config = dict(
    dataset='retinal OCT scans (Kermany 2017)',
    cutout=0.25,
    num_classes=4,
    depths=[2, 3, 3],
    widths=[96, 192, 384],
    head_dropout=0.2,
    init='trunc_normal_002',
    steps=10400,
)
Rows from block 3 of a small image classifier, named by matrix and row number. Rows with one number belong to one channel. Each number is 128 + 32 x the weight over its row's rms, rounded and kept within 0 to 255. All counts start at 0.
After each channel's rows are labels from the 100 images, of 14976, where the channel reaches its highest value: "strongest on" is what is common among them. Only what is clearly more common there than usual is listed. The data: retinal OCT scans (Kermany 2017). In brackets: how many of the 100, against the usual share in percent.
# r30: branch 2 reduce pointwise conv (model.blocks.3.r3.0.weight, 48x192x1x1), inputs 0-63
# b30: branch 2 3x3 conv (model.blocks.3.b3.0.weight, 72x48x3x3, transposed, each kernel summed), outputs 0-71

r30.31 [148 113 127 137 131 125 119 122 126 123 139 128 127 149 156  33 146 131 131 123  54 125 129 131 128  86 138 127 135 134 163 167  89  94 130  72 102 146 132  32 113 148 135 104 184 143 150 181 163 144 106 167 133 124 118  90 148  76 113 106 142 145 201 123]
b30.31 [ 95 100 104 117 122 160 108 131 159 131  91  51 144 115  63  43 138 116 177  90 111 142 111  89 104 104 111 166  95 146 129  91 126 143 105 163  92 156 134  51 121 104 144  86 115 126 158 167 137 134 123 153 140 154 137 154 139 146 111 125 114  75 131 125  73  95 116  96 116 134 119  24]
strongest on: finding: normal (81 vs 51.6)

r30.24 [131 210 119 106 138 111 122 117 147 112 132 165 201 125 142 193 128 136 103 106 162 120 131 116 149 199 105 101 159  98 102 131 144 150 157 199 127 115 144 160 188 130 127 172 158  91 134 162  70  56  94 173  97 145  84 157  96  87 130  97 157 109 134 120]
b30.24 [ 98 175 123 141 133 160 161  96 108 105  70 111  92 130 115 115 110 131 117 102 120 157  89 114 103 127 148 117  82 109  96 102 141 141 102 112 158 120 104 115  73 107 116 118 173 122 111 154  48  99  90 131  86 106 160 103 104  36 124  93  94 158  85  35 116  97 102 108  98 117  76 103]
strongest on: finding: choroidal neovascularization (63 vs 29.4); finding: drusen (34 vs 7.4)

r30.29 [118 160 168 149  95 181 160 138 103 166 126 172 109 133 151 117 116 108 123 157 111 170 118 147  68 133 139 166 120 161 136 137 115  94 191 122 151 135 109 116 103 185 157 166 126 143 112 127 119 251 125 122 135  96 154 125 205 121 105 101 162 134 125 144]
b30.29 [127 156 112  97 127 151 144  77 107 169 178 120  73 105 139 149  94 142  82 124  79 172  77 131 104 117  63 119 112 101 121 135 143 153  83  87 140  66 141 153 126 143  81 115  94  43 138 167 172 146 124 123 148  89 149  84 114  98 151 168 118 145 128 174 135  54 123 133 120 176 109 150]
strongest on: finding: choroidal neovascularization (93 vs 29.4)

r30.38 [141 171  95 154 156 109  77  82 117  87 133 142 173 120 130 195 126 130 114  85 168  81 134  80 173 195 108  92 149  92  74 101 148 174 143 212 141  91 137 149 192  95 147 140 145  89 135 142 101  48  83 151 136 125 120 149  96 112 165  95 152 138 156 111]
b30.38 [186 121 133 148 129 119 119 112 103  63 107 111 146 114 112 115 132  86 115 139 118 132 184 136  99 106 129 104 113 107  95 135  82 107 201 133 127 132  76 113  86 128 156 100 132 137 125 124  81 122  67 103  77 106 119 100 102  56  70  54  87 125  78  86 124  94  89  96 112  89  76 120]
strongest on: finding: normal (83 vs 51.6)

r30.41 [113 165 210 143 110 149 210 153 102 223 107 152 108 124 106 131 108 103 129 179 139 220 106 156  94 134 133 170 116 142  66 123 127  62 188 134 158 142 104 135 114 102 165 160 145 142 109 142 130 213 124 140 135 110 146 139 169 130 108 100 154 151 124 145]
b30.41 [117 148 129 100 125 131 143 104  64 130 118 115  80 120 130 125 102 132  59 125 105 153  93 131  97 103  84  70 103  64  97 132 127 133  93  72 143  57 133 123 132 129  78  99 127 103 110 135 137 145  78  97 117  61 137  54  83  55 132 141  95 123  95 141 128  94 116 105  84  88  97 126]
strongest on: finding: drusen (74 vs 7.4)

r30.43 [233  83  83 137 117  60  97 109 135 101 231  94 108 188  84  80 254 136 196  89 101  95 171 105 127  81 191 142 125 110 128 111 125  75 120  88 131 116 157  74 113  87 128  83 131 116 239 136 177  91 129 117 156 109 141 102  78 115 140 145 117 144 128 146]
b30.43 [103 117 122 133 110 124 123 107 148  88  76 111 141  88 120  17 117  99 162 113 100 123 123  90 121  50 125 141 102 148 124 114  95 118 117 161 126 132  90  30  84 114 153 121 110 126 130 133 124 119 133 102 115 156 120 155 119  87  96  89  95  51 112 132  67 113  73 120 130 145  78 121]
strongest on: finding: normal (92 vs 51.6)

r30.22 [105 124 175 188 115 130 187 140  96 188  92 128  94 113  93  99  92 110 133 166 110 200  78 142  72  88 133 189 141 139  72 122 145 111 163  77 191 138 111 128 101  45 185  99 143 148  94 129 137 138 147 118 125  78 123  90 110 191 142 155 111 130 105 151]
b30.22 [147  84 113 114 108  91  81 136  91  73 105  92 128 126 114 115 116  57  85 128 121 106 145 117 106  68 122  92 102  99 130 121  66  92 155  95  88  80  89 109 114 113 112  98 133 167 105  95 133 103  96  98 155  96  89  91  90 107  74  92  96 115 105 127 129 174  86 123  92  55  93 156]
strongest on: finding: drusen (44 vs 7.4)

r30.18 [116 156 195 134 114 134 216 162  95 224 112 153 112 122  95 131 106  97 137 175 135 222 104 173  99 138 143 163 116 143  74 123 109  51 195 133 148 156 100 130 123  98 154 152 158 147 113 153 140 191 124 137 130 107 137 135 167 125 109 103 141 144 119 140]
b30.18 [109 147 126 102 112 117 139 108  71 104 109 103  79 123 119 114  98 123  69 122 102 142  95 120  82  86 101  77  87  79  95 121 118 120  93  75 145  57 118 113 134 115  84  98 128 119 100 126 130 120  89  84 105  71 132  68  65  67 123 140  83 120  86 137 125 109  91 104  85  83  83 107]
strongest on: finding: drusen (75 vs 7.4)

r30.5 [ 97  75 164 145 112 103 159 165 119 175  96 136  80 119  47 110  77 134 137 150  86 171  72 146  81  84 139 152 140 164 100  95 122 100 155  68 161 117 113 149 109  51 170 119 150 150  86 143 151 112 125 116 118  99 115 102 101 208 155 160 116  92  79 121]
b30.5 [119  77 112 116 128  91  83 161 115  89  86  87 148 145 103  95 134  62 115 124 128 103 136 116  86  61 118 119  83 118  84 119  90  87 146 112  83 100  71  96 102 131 118  93 130 175 120  93 105 119 107 108 100 115  85 113  95 106  73 111  91 125  83 100 115 177  65 106 107  86  76  98]
strongest on: finding: diabetic macular edema (59 vs 11.7)

r30.42 [133  91  85  91 120  98  82  95  58  83 118  61 122 115 159 132 154  61 117 102 142  74 141  92 171 137 128 143  77  47 140 101 125 129  61 132  95  73 102 135 129 146  69  49 111  79 141 130 124 108 149 112  99 111  92 104  91 109 126 151 123  82  84 145]
b30.42 [109 127  97  76  80 136 121  84 133 147 102 150  88 115 146  99  54 160 137  84  49 115 120  47 142 159  72 132 144 132 124  92 137 135 106 126 119 130 163  93  91  61 134 131  76 108 113 140 125  35 125 137 146 137 128 136  66 138 145 119 152 127 157 124  89 153 169 144 138 128 165 145]
strongest on: finding: diabetic macular edema (29 vs 11.7)

r30.28 [154  94 105 108 154 102 110 106 154  94 143 109 135 133 143  96 144 162 143 107 107 103 131 118 117 116 148  82 111  99 161 187  58  65 115 102  82 141 161  81 137 164 108  83 167 132 153 181 142  95 141 178 134 103 102  86 109  87 111 127 153 153 134 143]
b30.28 [ 75 146 147 163 131 161 152 131 191 107 114 106 135 122 120  79 130  93 175  97 126 151 134 105 121  89 153 200  72 176 150 106 111 146  75 135 151 111  88  83 118 119 129 106 155 157 127 163 135 137 167 137 130 170 159 183 126 143  99 138  77  94  98 121  86 127  81 104 144 198  57  98]
strongest on: finding: choroidal neovascularization (71 vs 29.4)

r30.37 [120 147 128 134 133 113 121 121 151 130 116 170 121 134 124  93 142 123 156 108 106 129 108 118 148 118 124 114 164 119 131 106  76 116 140 128 110 116 147  63 142 113 150 156 194 115 130 177 146 206 111 150 130 112 145 129 199 136 175 164 154 110 137 111]
b30.37 [132 105  87 101 106 101  94 120  90 112  87  75  73 100  75  68 100 117 109  90 108 116 103  73 108 112 106  90 104  97 122  93 134 101  91 101  93  98 119  66 105  99 111 104 126 130  87 104 135  86  84  97 139  97  98  94  75 117 117  98 115  99 129 123  85 123  96 121  89  53 122  72]
strongest on: finding: drusen (69 vs 7.4)

r30.33 [145 134 106 113 167  91 122 135 181 102 132 116 115 126 112 180 144 160 147  97 164 118 131 129 154 158 135  90 117 112 110 156 126 123 105 168 113 160 159 152 142 105 114 128 144 142 144 152 148  20 116 166 109 145  73 154  53  89 126 108 134 139  81 136]
b30.33 [141 154 126 146 108 139 148 119  88  98  73 144 122 106 148  64  93  98 106  91 120 126 158  46 141 133 148  88  98  94 125  93 111 134 164 122 144 121  97  61  53 109 148 128 150 177  86 125 108  79  90 110 112  93 151  87  74  93  95  77 115 109 129 104  60 150 105 139 129  97 112 157]
strongest on: finding: drusen (58 vs 7.4)

r30.4 [105  90 175 161 117 111 179 169  92 180 100 120  73 122  49 106  88 109 136 156  70 179  79 152  93  92 144 149 123 147 114  99 106  93 155  68 166 110 102 131  91  65 176  97 149 148  92 150 152 113 111 122 125  85 113  95 106 188 140 136 124 101 102 122]
b30.4 [129  91 125 111 129  96  94 151 129  71  81  95 144 147 113  95 132  36 118 122 127 113 132 104 101  61 119 131  80 129 106 121  80  98 158 111  99 101  65  97  95 129 123  86 129 180 117  97 116 104 122 114 122 121  94 126  84 119  62 119  86 136  77 112 118 179  56 101 120  96  76 113]
strongest on: finding: diabetic macular edema (48 vs 11.7); finding: drusen (25 vs 7.4)

r30.47 [ 93  99 150 178 134 113 156 139 108 160  81 138  99 112  83 120  82 112 137 157 119 156  63 130  78  90 134 164 154 147 110 106 140 120 145  86 177 116 125 143 125  70 174 109 159 144  81 137 141 129 158 109 120  89 114  91 110 200 152 160 121 112 113 154]
b30.47 [119  68 115 120 110  67  69 116 105  66 155 104 135 125 113 147 123  42 101 150 124  93 126 126 145 119 114  98 109 108 144 144  67  77 129 100  76  93  63 135 138 123 111 102 121 147 120  79 129 114 115  94 140 107  71 107  91 140  64 104  87 136 103 141 152 160  80 108 102  75  95 146]
strongest on: finding: diabetic macular edema (71 vs 11.7)

r30.9 [151 112  77 116 155  80  87 107 119  85 148  76 134 143 112 136 171 118 165  83 139  75 149 104 166 141 148 106 102  79 109 120 110 113  77 142 103 113 143 117 131 105  95  70 104 112 159 123 156  83 121 108 131 129 123 122  88 112 134 129 119 131  28 132]
b30.9 [118 109 120 115  98 105 112 103  95 129  75 135 137 109 137  45  98 133 114 106  85 106 185  25 120 120 105  93 127 108  93 114 129 110 164 153 115 137 120  33  79 116 179 122  95 141 113 107 110  60 107  99 100 110 107  99  76 124 122 107 132  79 127 121  67 146 133 128 140 107 132 144]
strongest on: finding: normal (99 vs 51.6)

r30.10 [229  90  81 108 111  61  93  97 141  95 199 131 147 177 106  91 223 141 179  87  99  89 169  92 147 109 178 143 138  90 129 116 135  84 127 114 137 113 155  72 145 114 130 102 168 106 226 168 172  97 143 137 146 111 130 102  94 100 133 158 119 155 155 142]
b30.10 [110 125 131 126 124 132 132 120 158  78  88 102 126 100 112  43 121  86 176 117  99 134 110 112 113  49 116 159  88 154 121 118  86 128 110 149 131 126  80  53  95 116 145 108 112 126 132 143 116 141 123 110 106 164 128 169 110  98  84 105  82  56  88 125  78 105  63  98 125 142  59  98]
strongest on: finding: normal (88 vs 51.6)

r30.23 [134 142  69 121 162  79  74  92 116  57 131 100 150 104 126 171 153 108 106  88 149  57 154  98 179 177 107 101 126  62 145 145 116 131 103 161 102 128 148 144 140 125  84  74 118 104 143 128 128  28 127 136  84 126  45 116  71  88 122 135 129 105 109 142]
b30.23 [117 118 113 104  80 100 112  96 103 113  93 140  97 127 138  73  63 123 113  89  78  95 153  35 123 131 107 109 119 111 106  90 121 113 135 118 120 127 116  68  72  91 143 121 113 146  71  97 114  39 111 103 127 111 108 105  28 119 114 106 136 106 145 121  77 162 132 148 134 115 137 131]
strongest on: finding: drusen (79 vs 7.4)

r30.14 [110  94 125 122 129  87 149 136  72 149  98  88  65 109 126 108 109  74 143 130 155 144  88 129 118  97 150 167  75 108  70 123 138  90 128 103 146 158  94 133 102  76 126  97 121 166  99 127 112 133 173 157 120  81 112 131  91 105 110 139 142 123 101 183]
b30.14 [153 137 107 120 107 149 132 104 122  73  96 140 131  70 147  99 108  85 112  47  84 138 147  83 129  91 138 121 108 121 166  65  70 147 138 121 128 112 108 112  95  52 138 125 111 163 128 149 165  49 114 148 181 116 143 116 152  92  86  75 123 134 167 165  79 146 105 153 119  92 130 166]
strongest on: finding: choroidal neovascularization (78 vs 29.4)

r30.8 [126 150  78 132 172  87  81 117 140  62 128  83 172 117 152 159 145 141 130  90 130  60 139 123 139 177 117  82 116  93 162 183 106 139  86 162  86 143 161 136 145 173  81  56  97 139 136 116 132  41 133  87 110 125  85 107 100 123 154 154 111 100  70 131]
b30.8 [ 59  64 133 104  95  69  93 112 112 152 106 124 154 151 125  67 114 174 118 149 129  78 185 107  75  81  90 120 132 128  79 139 166  85 120 136 100 132 139  82 112 150 155 119 102 139 105  67 119 112 134  81 108 125  70 111  74 133 143 141 147  54 130 122 117 149 152 132 157 155 141  82]
strongest on: finding: diabetic macular edema (51 vs 11.7)

r30.44 [193  71  86  95 121  95  86  89 124  94 164 133 123 156 147  52 179 127 149  89  60  85 153  98 150  89 153 137 131 104 168 143 120  73 112  80 108 109 140  38 130 154 114 103 195 116 188 188 178 130 137 162 142 103 125  98 117  77 115 152 144 152 172 141]
b30.44 [ 88 118 122 118 116 140 118 131 165 111 108  74 131 111  83  36 126  92 179 115  99 138 105  99 101  79 102 177  84 155 133 114 105 133 103 153 116 136 108  41 112 108 146 105 110 131 144 158 125 137 133 126 119 160 128 166 114 133  93 130  93  50 102 127  77 104  82  91 126 161  82  57]
strongest on: finding: normal (86 vs 51.6)

r30.15 [112 144 140 163 105 127 163 140  75 164 115 104  78 135 120  99 108  99 148 135 135 167  95 138  85  90 163 208  86 145  54 138 146  52 164 106 169 172  82 129  99  86 157 107 103 163 103 107 113 177 137 117 125 114 143 142 135 128 118 124 121 137 127 158]
b30.15 [160 120 103 114 101 144 119 106 100  85  71 107 147  68 117  91 110 117  99  58  83 134 168  97  79  33 115 107 119 111 115  70  91 128 158 120 115 116 135 104 100  58 137 119  91 140 139 146 143  42 110 137 159 104 130  95 149  68 116  99 127 112 153 138  87 143 111 146 123  89 125 131]
strongest on: finding: choroidal neovascularization (68 vs 29.4)

r30.6 [104 108 135 168  72 173 137 125 120 140 118 152  60 142 143  92 107 122 109 136 105 140 113 127  89  87 131 187 102 158 101 120 149 117 167  96 156 127 114 112  94 144 152 160 111 127 102 109  98 223 134  92 128  99 161 130 182 157 124 126 125 123 121 134]
b30.6 [157 121  98 118 120 144 121  84  61 166 153 133 136  78 132 151 130 173  89 121  99 144 143 139 139 140  90  70 160  77 114 127 130 135 137 119 113 115 183 159 123 113 119 138  85  58 170 161 153 119  59 140 153  82 133  68 159 112 168 116 159 132 159 161 140  59 183 141  93  84 170 146]
strongest on: finding: choroidal neovascularization (96 vs 29.4)

r30.20 [145 144  90 126 124  94  96  97 108 103 141 158 162 139 120 174 131 111 135  83 154  88 130  93 177 177 136 123 151  83  83 105 149 144 138 188 130 100 119 144 178 100 126 153 170  97 142 174 132  50 104 163 132 131 116 159 102  86 122  83 144 139 154 137]
b30.20 [159 149 138 130 125 164 150 115 122  58  77 116 138  92 123  83 134  95 134 116 107 147 144 107  97  86 119 120  99 118  97 115  86 142 152 138 151 128  86  93  83 121 143 104 120 132 134 163  67 128 106 124  69 119 154 121 131  47  80  80  76 117  59  77 100  92  84  86 105 104  62 120]
strongest on: finding: drusen (65 vs 7.4)

r30.32 [104  37 110  85  79 140 116 115 103 129 101 144  31 117 144  96 113  80 113 116 133 116 110 115 115  81 141 170 101 107 119  95 135  65 124  84 115 117  97 125  77 146  91 145 141 121 102 131  86 236 147 123 106 116 165 129 144 171 124 124 150 119 118 145]
b30.32 [137 146 109  37 117 151 140  79 104 150  99 148  72  95 150 128 110 169 117 118  65 144 109  98 188 195  36 107 140 107 100 122 133 149 121 108 135 111 164 125 102 114 109 140  56  63 148 159 108 107 103 137 116 110 148 106  84 127 153 127 161 140 147 122 125  89 179 125 124 100 169 141]
strongest on: finding: choroidal neovascularization (89 vs 29.4)

r30.17 [172  50  83 116 112  81  97 108 108  97 166  77  71 159 108 100 193 108 175  88 121  89 156 100 159  92 164 129  96  92 128 111 119  89  88 108 117  96 132 109  96 110 110  85 121 106 183 134 175 108 121 112 144 128 142 133  87 119 131 132 116 132  55 136]
b30.17 [115 113 112 115 101 123 115  98 111 118  52 125 144  94 132  27 106 127 134  96  77 115 157  37 123 104 109 104 125 116 113 101 119 117 146 165 114 139 120  27  61 104 170 126  91 132 127 126 113  75 114 105 117 126 116 116  94 102 121  91 123  77 130 124  53 129 129 128 131 106 122 141]
strongest on: finding: normal (87 vs 51.6)