config = dict(
    crop_scale_min=0.5,
    horizontal_flip=False,
    num_classes=4,
    activation='silu',
    kernel_size=3,
    beta1=0.9,
    grad_clip=1.0,
    final_lr_fraction=0.01,
    warmup_steps=520,
)
Rows from block 4 of a small image classifier, named by matrix and row number. Rows with one number belong to one channel. Each number is 50 + 12 x the weight over its row's rms, rounded and kept within 0 to 99. All counts start at 0.
After each channel's rows are labels from the 100 images, of 14976, where the channel reaches its highest value: "top examples" is what is common among them. Only what is clearly more common there than usual is listed. The data: retinal OCT scans (Kermany 2017).
# r30: branch 2 reduce pointwise conv (model.blocks.4.r3.0.weight, 48x192x1x1), inputs 0-191
# b30: branch 2 3x3 conv (model.blocks.4.b3.0.weight, 72x48x3x3, transposed, each kernel summed), outputs 0-71

r30.37:34 63 62 47 54 40 52 34 40 58 19 43 55 49 35 57 54 48 48 75 57 42 48 31 53 55 51 49 45 37 53 31 58 54 41 37 62 55 46 51 48 64 48 52 51 40 59 54 71 25 46 53 42 18 25 43 36 35 63 37 47 48 39 60 49 37 37 49 58 38 60 52 64 39 52 37 61 39 78 49 37 24 56 42 33 44 45 57 59 44 46 55 51 41 46 24 68 46 44 23 68 38 23 39 34 45 39 44 50 42 62 64 53 42 45 55 44 40 54 49 48 46 58 62 52 78 48 36 60 45 65 73 26 49 46 74 49 46 39 46 48 38 62 45 34 62 53 32 30 47 44 54 36 45 48 43 33 65 44 29 45 40 72 63 22 15 37 40 40 45 50 48 54 45 60 62 59 44 43 34 50 68 60 54 59 57 46 47 48 55 50 48
b30.37:40 40 38 45 62 33 49 60 49 36 47 40 32 49 60 45 39 34 38 55 57 55 39 21 58 39 42 35 41 44 45 64 60 39 39 40 48 45 35 44 39 45 38 61 43 54 36 48 51 39 54 09 45 43 33 37 32 52 48 64 50 32 43 29 78 45 36 45 47 56 42 60
top examples: finding: diabetic macular edema

r30.33:50 45 52 39 36 39 75 47 35 42 59 55 46 32 62 41 41 46 42 69 76 53 45 47 36 52 50 69 64 52 47 66 81 83 62 56 42 54 59 42 53 86 36 34 50 45 55 59 46 36 62 50 53 35 42 44 51 50 58 45 44 55 43 52 52 48 49 57 53 44 59 52 54 51 51 52 55 52 59 58 50 37 52 45 48 44 52 53 59 63 50 48 53 44 48 39 73 63 47 37 68 52 37 52 48 43 50 54 57 44 63 74 54 44 57 58 47 47 59 45 63 51 48 82 60 76 55 60 57 45 75 70 34 54 52 83 48 54 69 54 58 46 78 41 66 90 69 39 49 57 30 70 47 33 56 62 45 80 58 48 35 41 71 76 38 38 35 63 51 39 52 48 56 31 48 34 55 50 41 39 50 62 55 53 60 56 53 60 65 60 47 50
b30.33:48 41 38 73 56 37 54 56 38 51 58 37 43 44 43 44 43 37 37 36 68 39 50 53 45 48 47 41 39 46 47 44 42 42 39 35 33 34 39 37 41 34 30 34 47 46 49 47 45 34 38 21 57 43 37 42 33 50 50 39 36 38 36 26 82 48 33 51 44 40 31 38
top examples: finding: diabetic macular edema

r30.19:81 46 42 62 56 45 44 94 73 65 44 42 46 45 88 38 62 50 55 36 49 47 52 52 38 57 53 52 99 86 64 50 50 40 54 88 76 48 48 49 54 61 55 56 40 85 51 40 31 54 60 56 66 53 58 66 50 53 50 48 63 58 47 63 66 46 57 69 63 55 47 65 47 45 54 46 44 49 40 70 51 54 35 51 58 43 43 62 48 72 49 54 62 65 52 51 46 77 36 50 42 55 51 56 60 36 49 49 50 60 54 51 63 55 47 57 46 39 45 37 50 50 38 38 39 47 48 42 37 54 59 42 45 41 50 41 59 45 32 50 47 47 41 56 42 29 45 47 45 48 58 41 49 56 48 54 52 47 49 56 52 48 39 40 70 60 66 40 56 38 53 52 52 32 66 32 50 59 61 61 57 38 58 47 52 41 55 63 62 66 50 30
b30.19:73 46 45 42 11 39 35 28 35 52 29 36 49 66 46 43 45 41 35 38 30 48 52 44 46 31 55 33 40 55 58 43 46 36 40 44 45 37 46 48 47 42 64 36 46 48 52 37 41 38 33 38 51 47 47 66 44 29 40 31 39 35 38 37 50 47 46 29 44 46 51 39
top examples: finding: drusen

r30.8:63 37 45 41 35 46 78 49 45 34 75 78 39 40 62 39 35 52 43 49 59 71 50 52 58 30 40 70 59 49 41 68 71 70 47 56 40 23 42 42 38 63 60 43 42 50 27 73 35 56 57 45 56 56 58 53 38 27 39 46 44 52 52 44 54 25 51 62 51 57 47 54 30 36 45 31 29 42 25 60 30 55 39 52 57 48 21 45 42 64 50 41 47 47 52 58 42 64 29 54 37 45 57 45 49 36 24 35 34 52 32 45 49 42 26 46 32 15 27 48 52 40 51 56 60 40 40 59 51 40 42 47 31 61 39 48 58 42 60 44 45 50 46 40 67 52 54 38 61 44 51 57 52 50 43 64 43 50 55 51 36 33 54 46 49 52 42 51 10 41 56 59 59 27 36 45 46 53 44 48 43 42 47 51 47 55 63 44 38 59 52 39
b30.8:46 51 46 45 71 14 37 69 30 63 50 54 47 45 17 48 53 37 43 50 53 42 53 54 45 27 50 45 48 44 46 41 48 56 46 48 56 37 49 57 55 39 40 35 53 43 35 31 35 36 56 33 45 52 56 51 42 47 39 55 38 48 47 21 50 48 29 46 47 17 35 42
top examples: finding: diabetic macular edema

r30.0:44 43 61 39 38 42 73 40 34 42 51 54 41 28 52 47 41 41 48 83 69 51 47 44 33 44 55 62 56 48 45 58 73 75 53 47 41 57 59 38 48 82 36 35 57 41 58 60 50 37 59 44 50 33 41 45 59 47 61 52 40 53 50 60 48 45 52 57 50 41 62 52 62 61 47 59 58 56 72 57 47 40 49 48 45 47 51 57 60 57 49 53 49 41 46 36 76 61 56 41 78 56 36 57 51 46 49 58 58 48 66 79 57 42 57 61 50 55 61 52 53 50 50 75 62 75 56 62 59 43 71 63 32 54 54 83 48 50 68 53 56 39 83 43 63 90 62 36 47 56 39 73 38 37 52 61 34 73 57 44 41 44 64 81 32 32 39 64 52 41 50 44 55 34 51 43 58 46 40 39 45 64 53 60 60 63 53 52 64 52 52 51
b30.0:48 40 37 76 57 40 52 59 38 47 56 35 42 43 51 42 39 39 39 36 69 45 47 52 49 54 44 41 37 45 44 48 42 40 38 35 36 38 37 38 41 39 31 41 44 46 50 48 43 35 39 17 57 42 36 43 36 50 49 39 38 39 37 29 92 43 33 51 46 45 34 43
top examples: finding: diabetic macular edema

r30.3:79 45 50 48 40 42 56 59 42 37 65 57 47 45 68 47 40 33 39 60 46 57 48 60 65 30 45 60 71 66 51 62 60 58 48 66 44 28 48 48 39 61 81 46 55 60 23 61 27 64 59 25 60 63 64 56 51 30 31 56 43 50 54 47 50 31 51 55 34 59 37 43 50 56 23 47 42 50 38 56 36 62 37 48 66 50 27 48 25 63 47 53 37 48 51 61 39 59 39 56 45 54 61 52 45 36 27 33 46 58 55 44 47 46 42 62 45 33 40 47 35 51 45 37 54 42 45 49 48 46 47 36 20 52 38 43 49 49 55 48 49 26 54 56 64 57 52 19 33 48 51 60 24 60 51 62 21 42 59 41 51 41 36 56 49 37 57 52 38 32 65 61 63 22 23 52 50 48 62 69 41 41 49 55 51 47 67 51 34 59 56 43
b30.3:49 42 40 44 65 38 33 76 17 41 31 48 45 51 31 34 49 33 38 63 52 49 46 62 40 32 39 50 35 45 39 36 59 44 41 46 55 37 40 53 45 41 54 40 47 46 45 33 32 36 60 44 53 46 68 56 54 24 37 61 37 41 39 34 58 43 37 24 43 39 47 46
top examples: finding: drusen

r30.17:51 42 54 44 37 48 48 31 33 35 64 56 48 56 39 53 35 44 48 71 30 57 38 66 87 38 52 56 42 42 45 53 53 44 46 47 42 48 49 51 34 46 78 55 57 41 42 64 47 68 49 12 56 67 62 46 38 25 27 49 35 48 55 44 51 27 45 48 44 62 27 41 47 56 21 37 44 40 51 46 27 63 39 40 61 43 26 43 31 48 40 51 32 32 56 65 41 40 40 62 48 40 65 40 43 45 22 18 43 65 54 37 42 34 39 56 36 33 41 50 33 50 43 55 42 62 46 35 45 49 51 67 41 39 44 59 41 51 43 47 49 36 50 53 46 50 42 37 37 47 48 45 35 53 49 61 34 57 41 44 55 49 62 49 50 42 58 45 45 30 65 58 58 32 23 58 59 43 50 56 51 35 51 64 59 60 70 44 29 57 66 37
b30.17:31 43 44 43 66 57 45 70 24 26 43 54 36 38 32 32 35 28 54 69 51 42 32 49 45 50 30 57 42 39 28 46 60 45 43 50 60 52 35 53 44 53 34 50 34 41 62 38 42 41 68 51 39 40 59 34 58 43 43 71 41 54 40 57 46 30 37 46 42 41 38 54
top examples: finding: choroidal neovascularization

r30.39:42 56 72 44 51 34 66 35 27 53 22 56 47 36 41 52 48 53 47 86 57 47 51 29 43 47 55 63 41 37 39 33 69 59 32 38 54 34 28 43 50 71 42 53 60 39 44 63 59 31 49 49 47 29 31 49 40 45 63 49 51 50 48 61 49 42 39 50 55 39 67 53 64 48 49 42 58 43 70 54 43 33 53 44 42 47 47 60 63 48 49 52 48 48 47 31 71 53 47 30 74 41 31 42 39 48 44 50 55 43 65 68 57 41 51 58 43 47 60 49 55 39 64 75 62 80 50 42 64 42 72 68 35 59 50 82 51 45 50 49 48 44 70 40 46 79 55 41 37 50 43 71 37 45 45 44 38 74 56 40 38 38 70 70 29 23 27 48 50 49 47 43 52 41 50 57 54 43 38 38 40 76 52 51 60 60 47 52 54 50 45 52
b30.39:46 36 39 70 58 42 51 58 43 38 52 37 33 46 53 46 40 34 32 43 67 50 42 34 55 47 44 40 40 48 44 56 51 34 36 37 42 47 30 43 35 46 33 56 42 51 55 48 46 33 41 20 47 40 36 37 32 49 48 45 45 25 48 32 88 47 31 45 47 50 35 53
top examples: finding: diabetic macular edema

r30.38:33 50 64 43 43 36 68 35 34 49 39 51 44 27 40 52 44 49 53 83 67 46 48 34 28 43 60 58 44 33 36 50 65 70 43 34 50 44 54 39 52 74 27 41 62 34 53 52 50 33 50 37 46 29 38 43 53 41 65 55 37 53 50 65 46 34 48 56 45 39 59 58 69 59 40 55 57 54 76 56 37 37 50 46 40 49 39 62 60 52 47 54 41 41 48 33 74 60 55 39 77 53 32 53 50 48 39 53 55 47 66 77 58 44 49 61 48 49 58 51 46 44 54 63 62 69 47 59 60 40 70 58 37 55 59 73 52 43 67 44 44 41 78 47 61 86 51 43 42 48 45 73 38 48 45 49 36 63 59 34 42 31 58 75 25 20 39 61 47 48 44 40 49 41 58 51 56 40 43 40 38 65 39 60 58 63 45 47 62 41 50 49
b30.38:45 46 35 74 53 47 50 57 43 40 50 34 37 45 65 40 40 39 40 39 64 52 39 49 53 67 43 49 45 45 43 55 46 39 37 33 38 40 38 38 43 41 34 53 36 45 50 49 47 42 40 12 53 42 40 40 42 47 48 41 42 43 44 35 99 36 38 47 52 58 41 49
top examples: finding: diabetic macular edema

r30.9:83 50 46 63 64 46 37 86 75 66 49 37 49 52 70 42 64 31 49 43 31 47 57 56 42 49 49 52 86 99 79 53 53 35 59 98 70 56 56 53 49 49 64 71 50 81 61 37 34 52 59 52 55 52 56 67 52 61 63 47 61 49 44 59 59 51 53 53 57 51 53 57 43 51 53 50 52 52 55 55 57 49 42 51 56 44 49 60 55 57 49 55 55 66 48 50 56 64 54 49 60 53 53 54 65 65 51 48 55 50 64 56 54 62 54 61 52 53 52 35 54 54 33 44 38 49 49 39 37 55 50 44 50 38 41 46 62 50 34 55 52 54 46 55 37 30 51 43 56 51 55 41 49 52 52 52 58 48 43 55 53 52 40 46 67 60 62 36 64 38 63 63 65 33 39 34 48 77 69 69 53 52 74 44 49 39 65 71 48 62 45 33
b30.9:73 43 43 49 17 49 36 40 32 38 30 33 44 58 50 33 37 35 39 43 36 43 43 58 51 40 39 37 36 33 47 45 49 34 33 45 44 40 43 45 45 41 69 40 38 41 53 37 37 43 41 37 44 44 46 59 43 19 36 40 37 41 35 43 60 37 53 37 43 58 61 44
top examples: finding: drusen

r30.41:53 34 44 43 36 57 75 45 52 33 75 82 36 43 53 43 38 41 41 52 57 81 47 50 59 38 43 70 49 42 34 73 68 69 42 47 37 20 46 38 42 54 57 45 46 46 24 72 35 61 53 55 56 65 61 50 34 25 40 51 47 49 53 53 54 25 51 57 52 58 47 55 35 48 51 29 33 36 31 56 32 60 43 53 57 53 22 54 44 59 50 42 53 48 55 64 44 55 35 56 39 41 62 41 52 41 26 38 37 59 34 46 53 37 31 43 35 19 30 51 43 38 42 48 54 34 32 60 45 39 38 39 30 54 38 43 50 40 63 35 42 46 45 38 66 50 45 36 50 35 45 51 50 46 37 61 41 44 52 49 40 34 44 43 49 51 44 50 15 33 54 53 53 24 42 54 57 45 39 45 43 42 40 64 59 56 57 47 42 53 64 39
b30.41:45 71 45 49 65 17 42 63 39 62 54 65 56 49 15 60 53 45 70 60 52 49 55 53 44 28 55 48 59 47 51 45 55 66 55 46 64 50 62 61 66 50 41 38 61 44 49 31 43 44 65 50 47 59 62 53 53 54 42 63 48 66 60 24 43 48 36 49 54 15 38 48
top examples: finding: choroidal neovascularization; finding: diabetic macular edema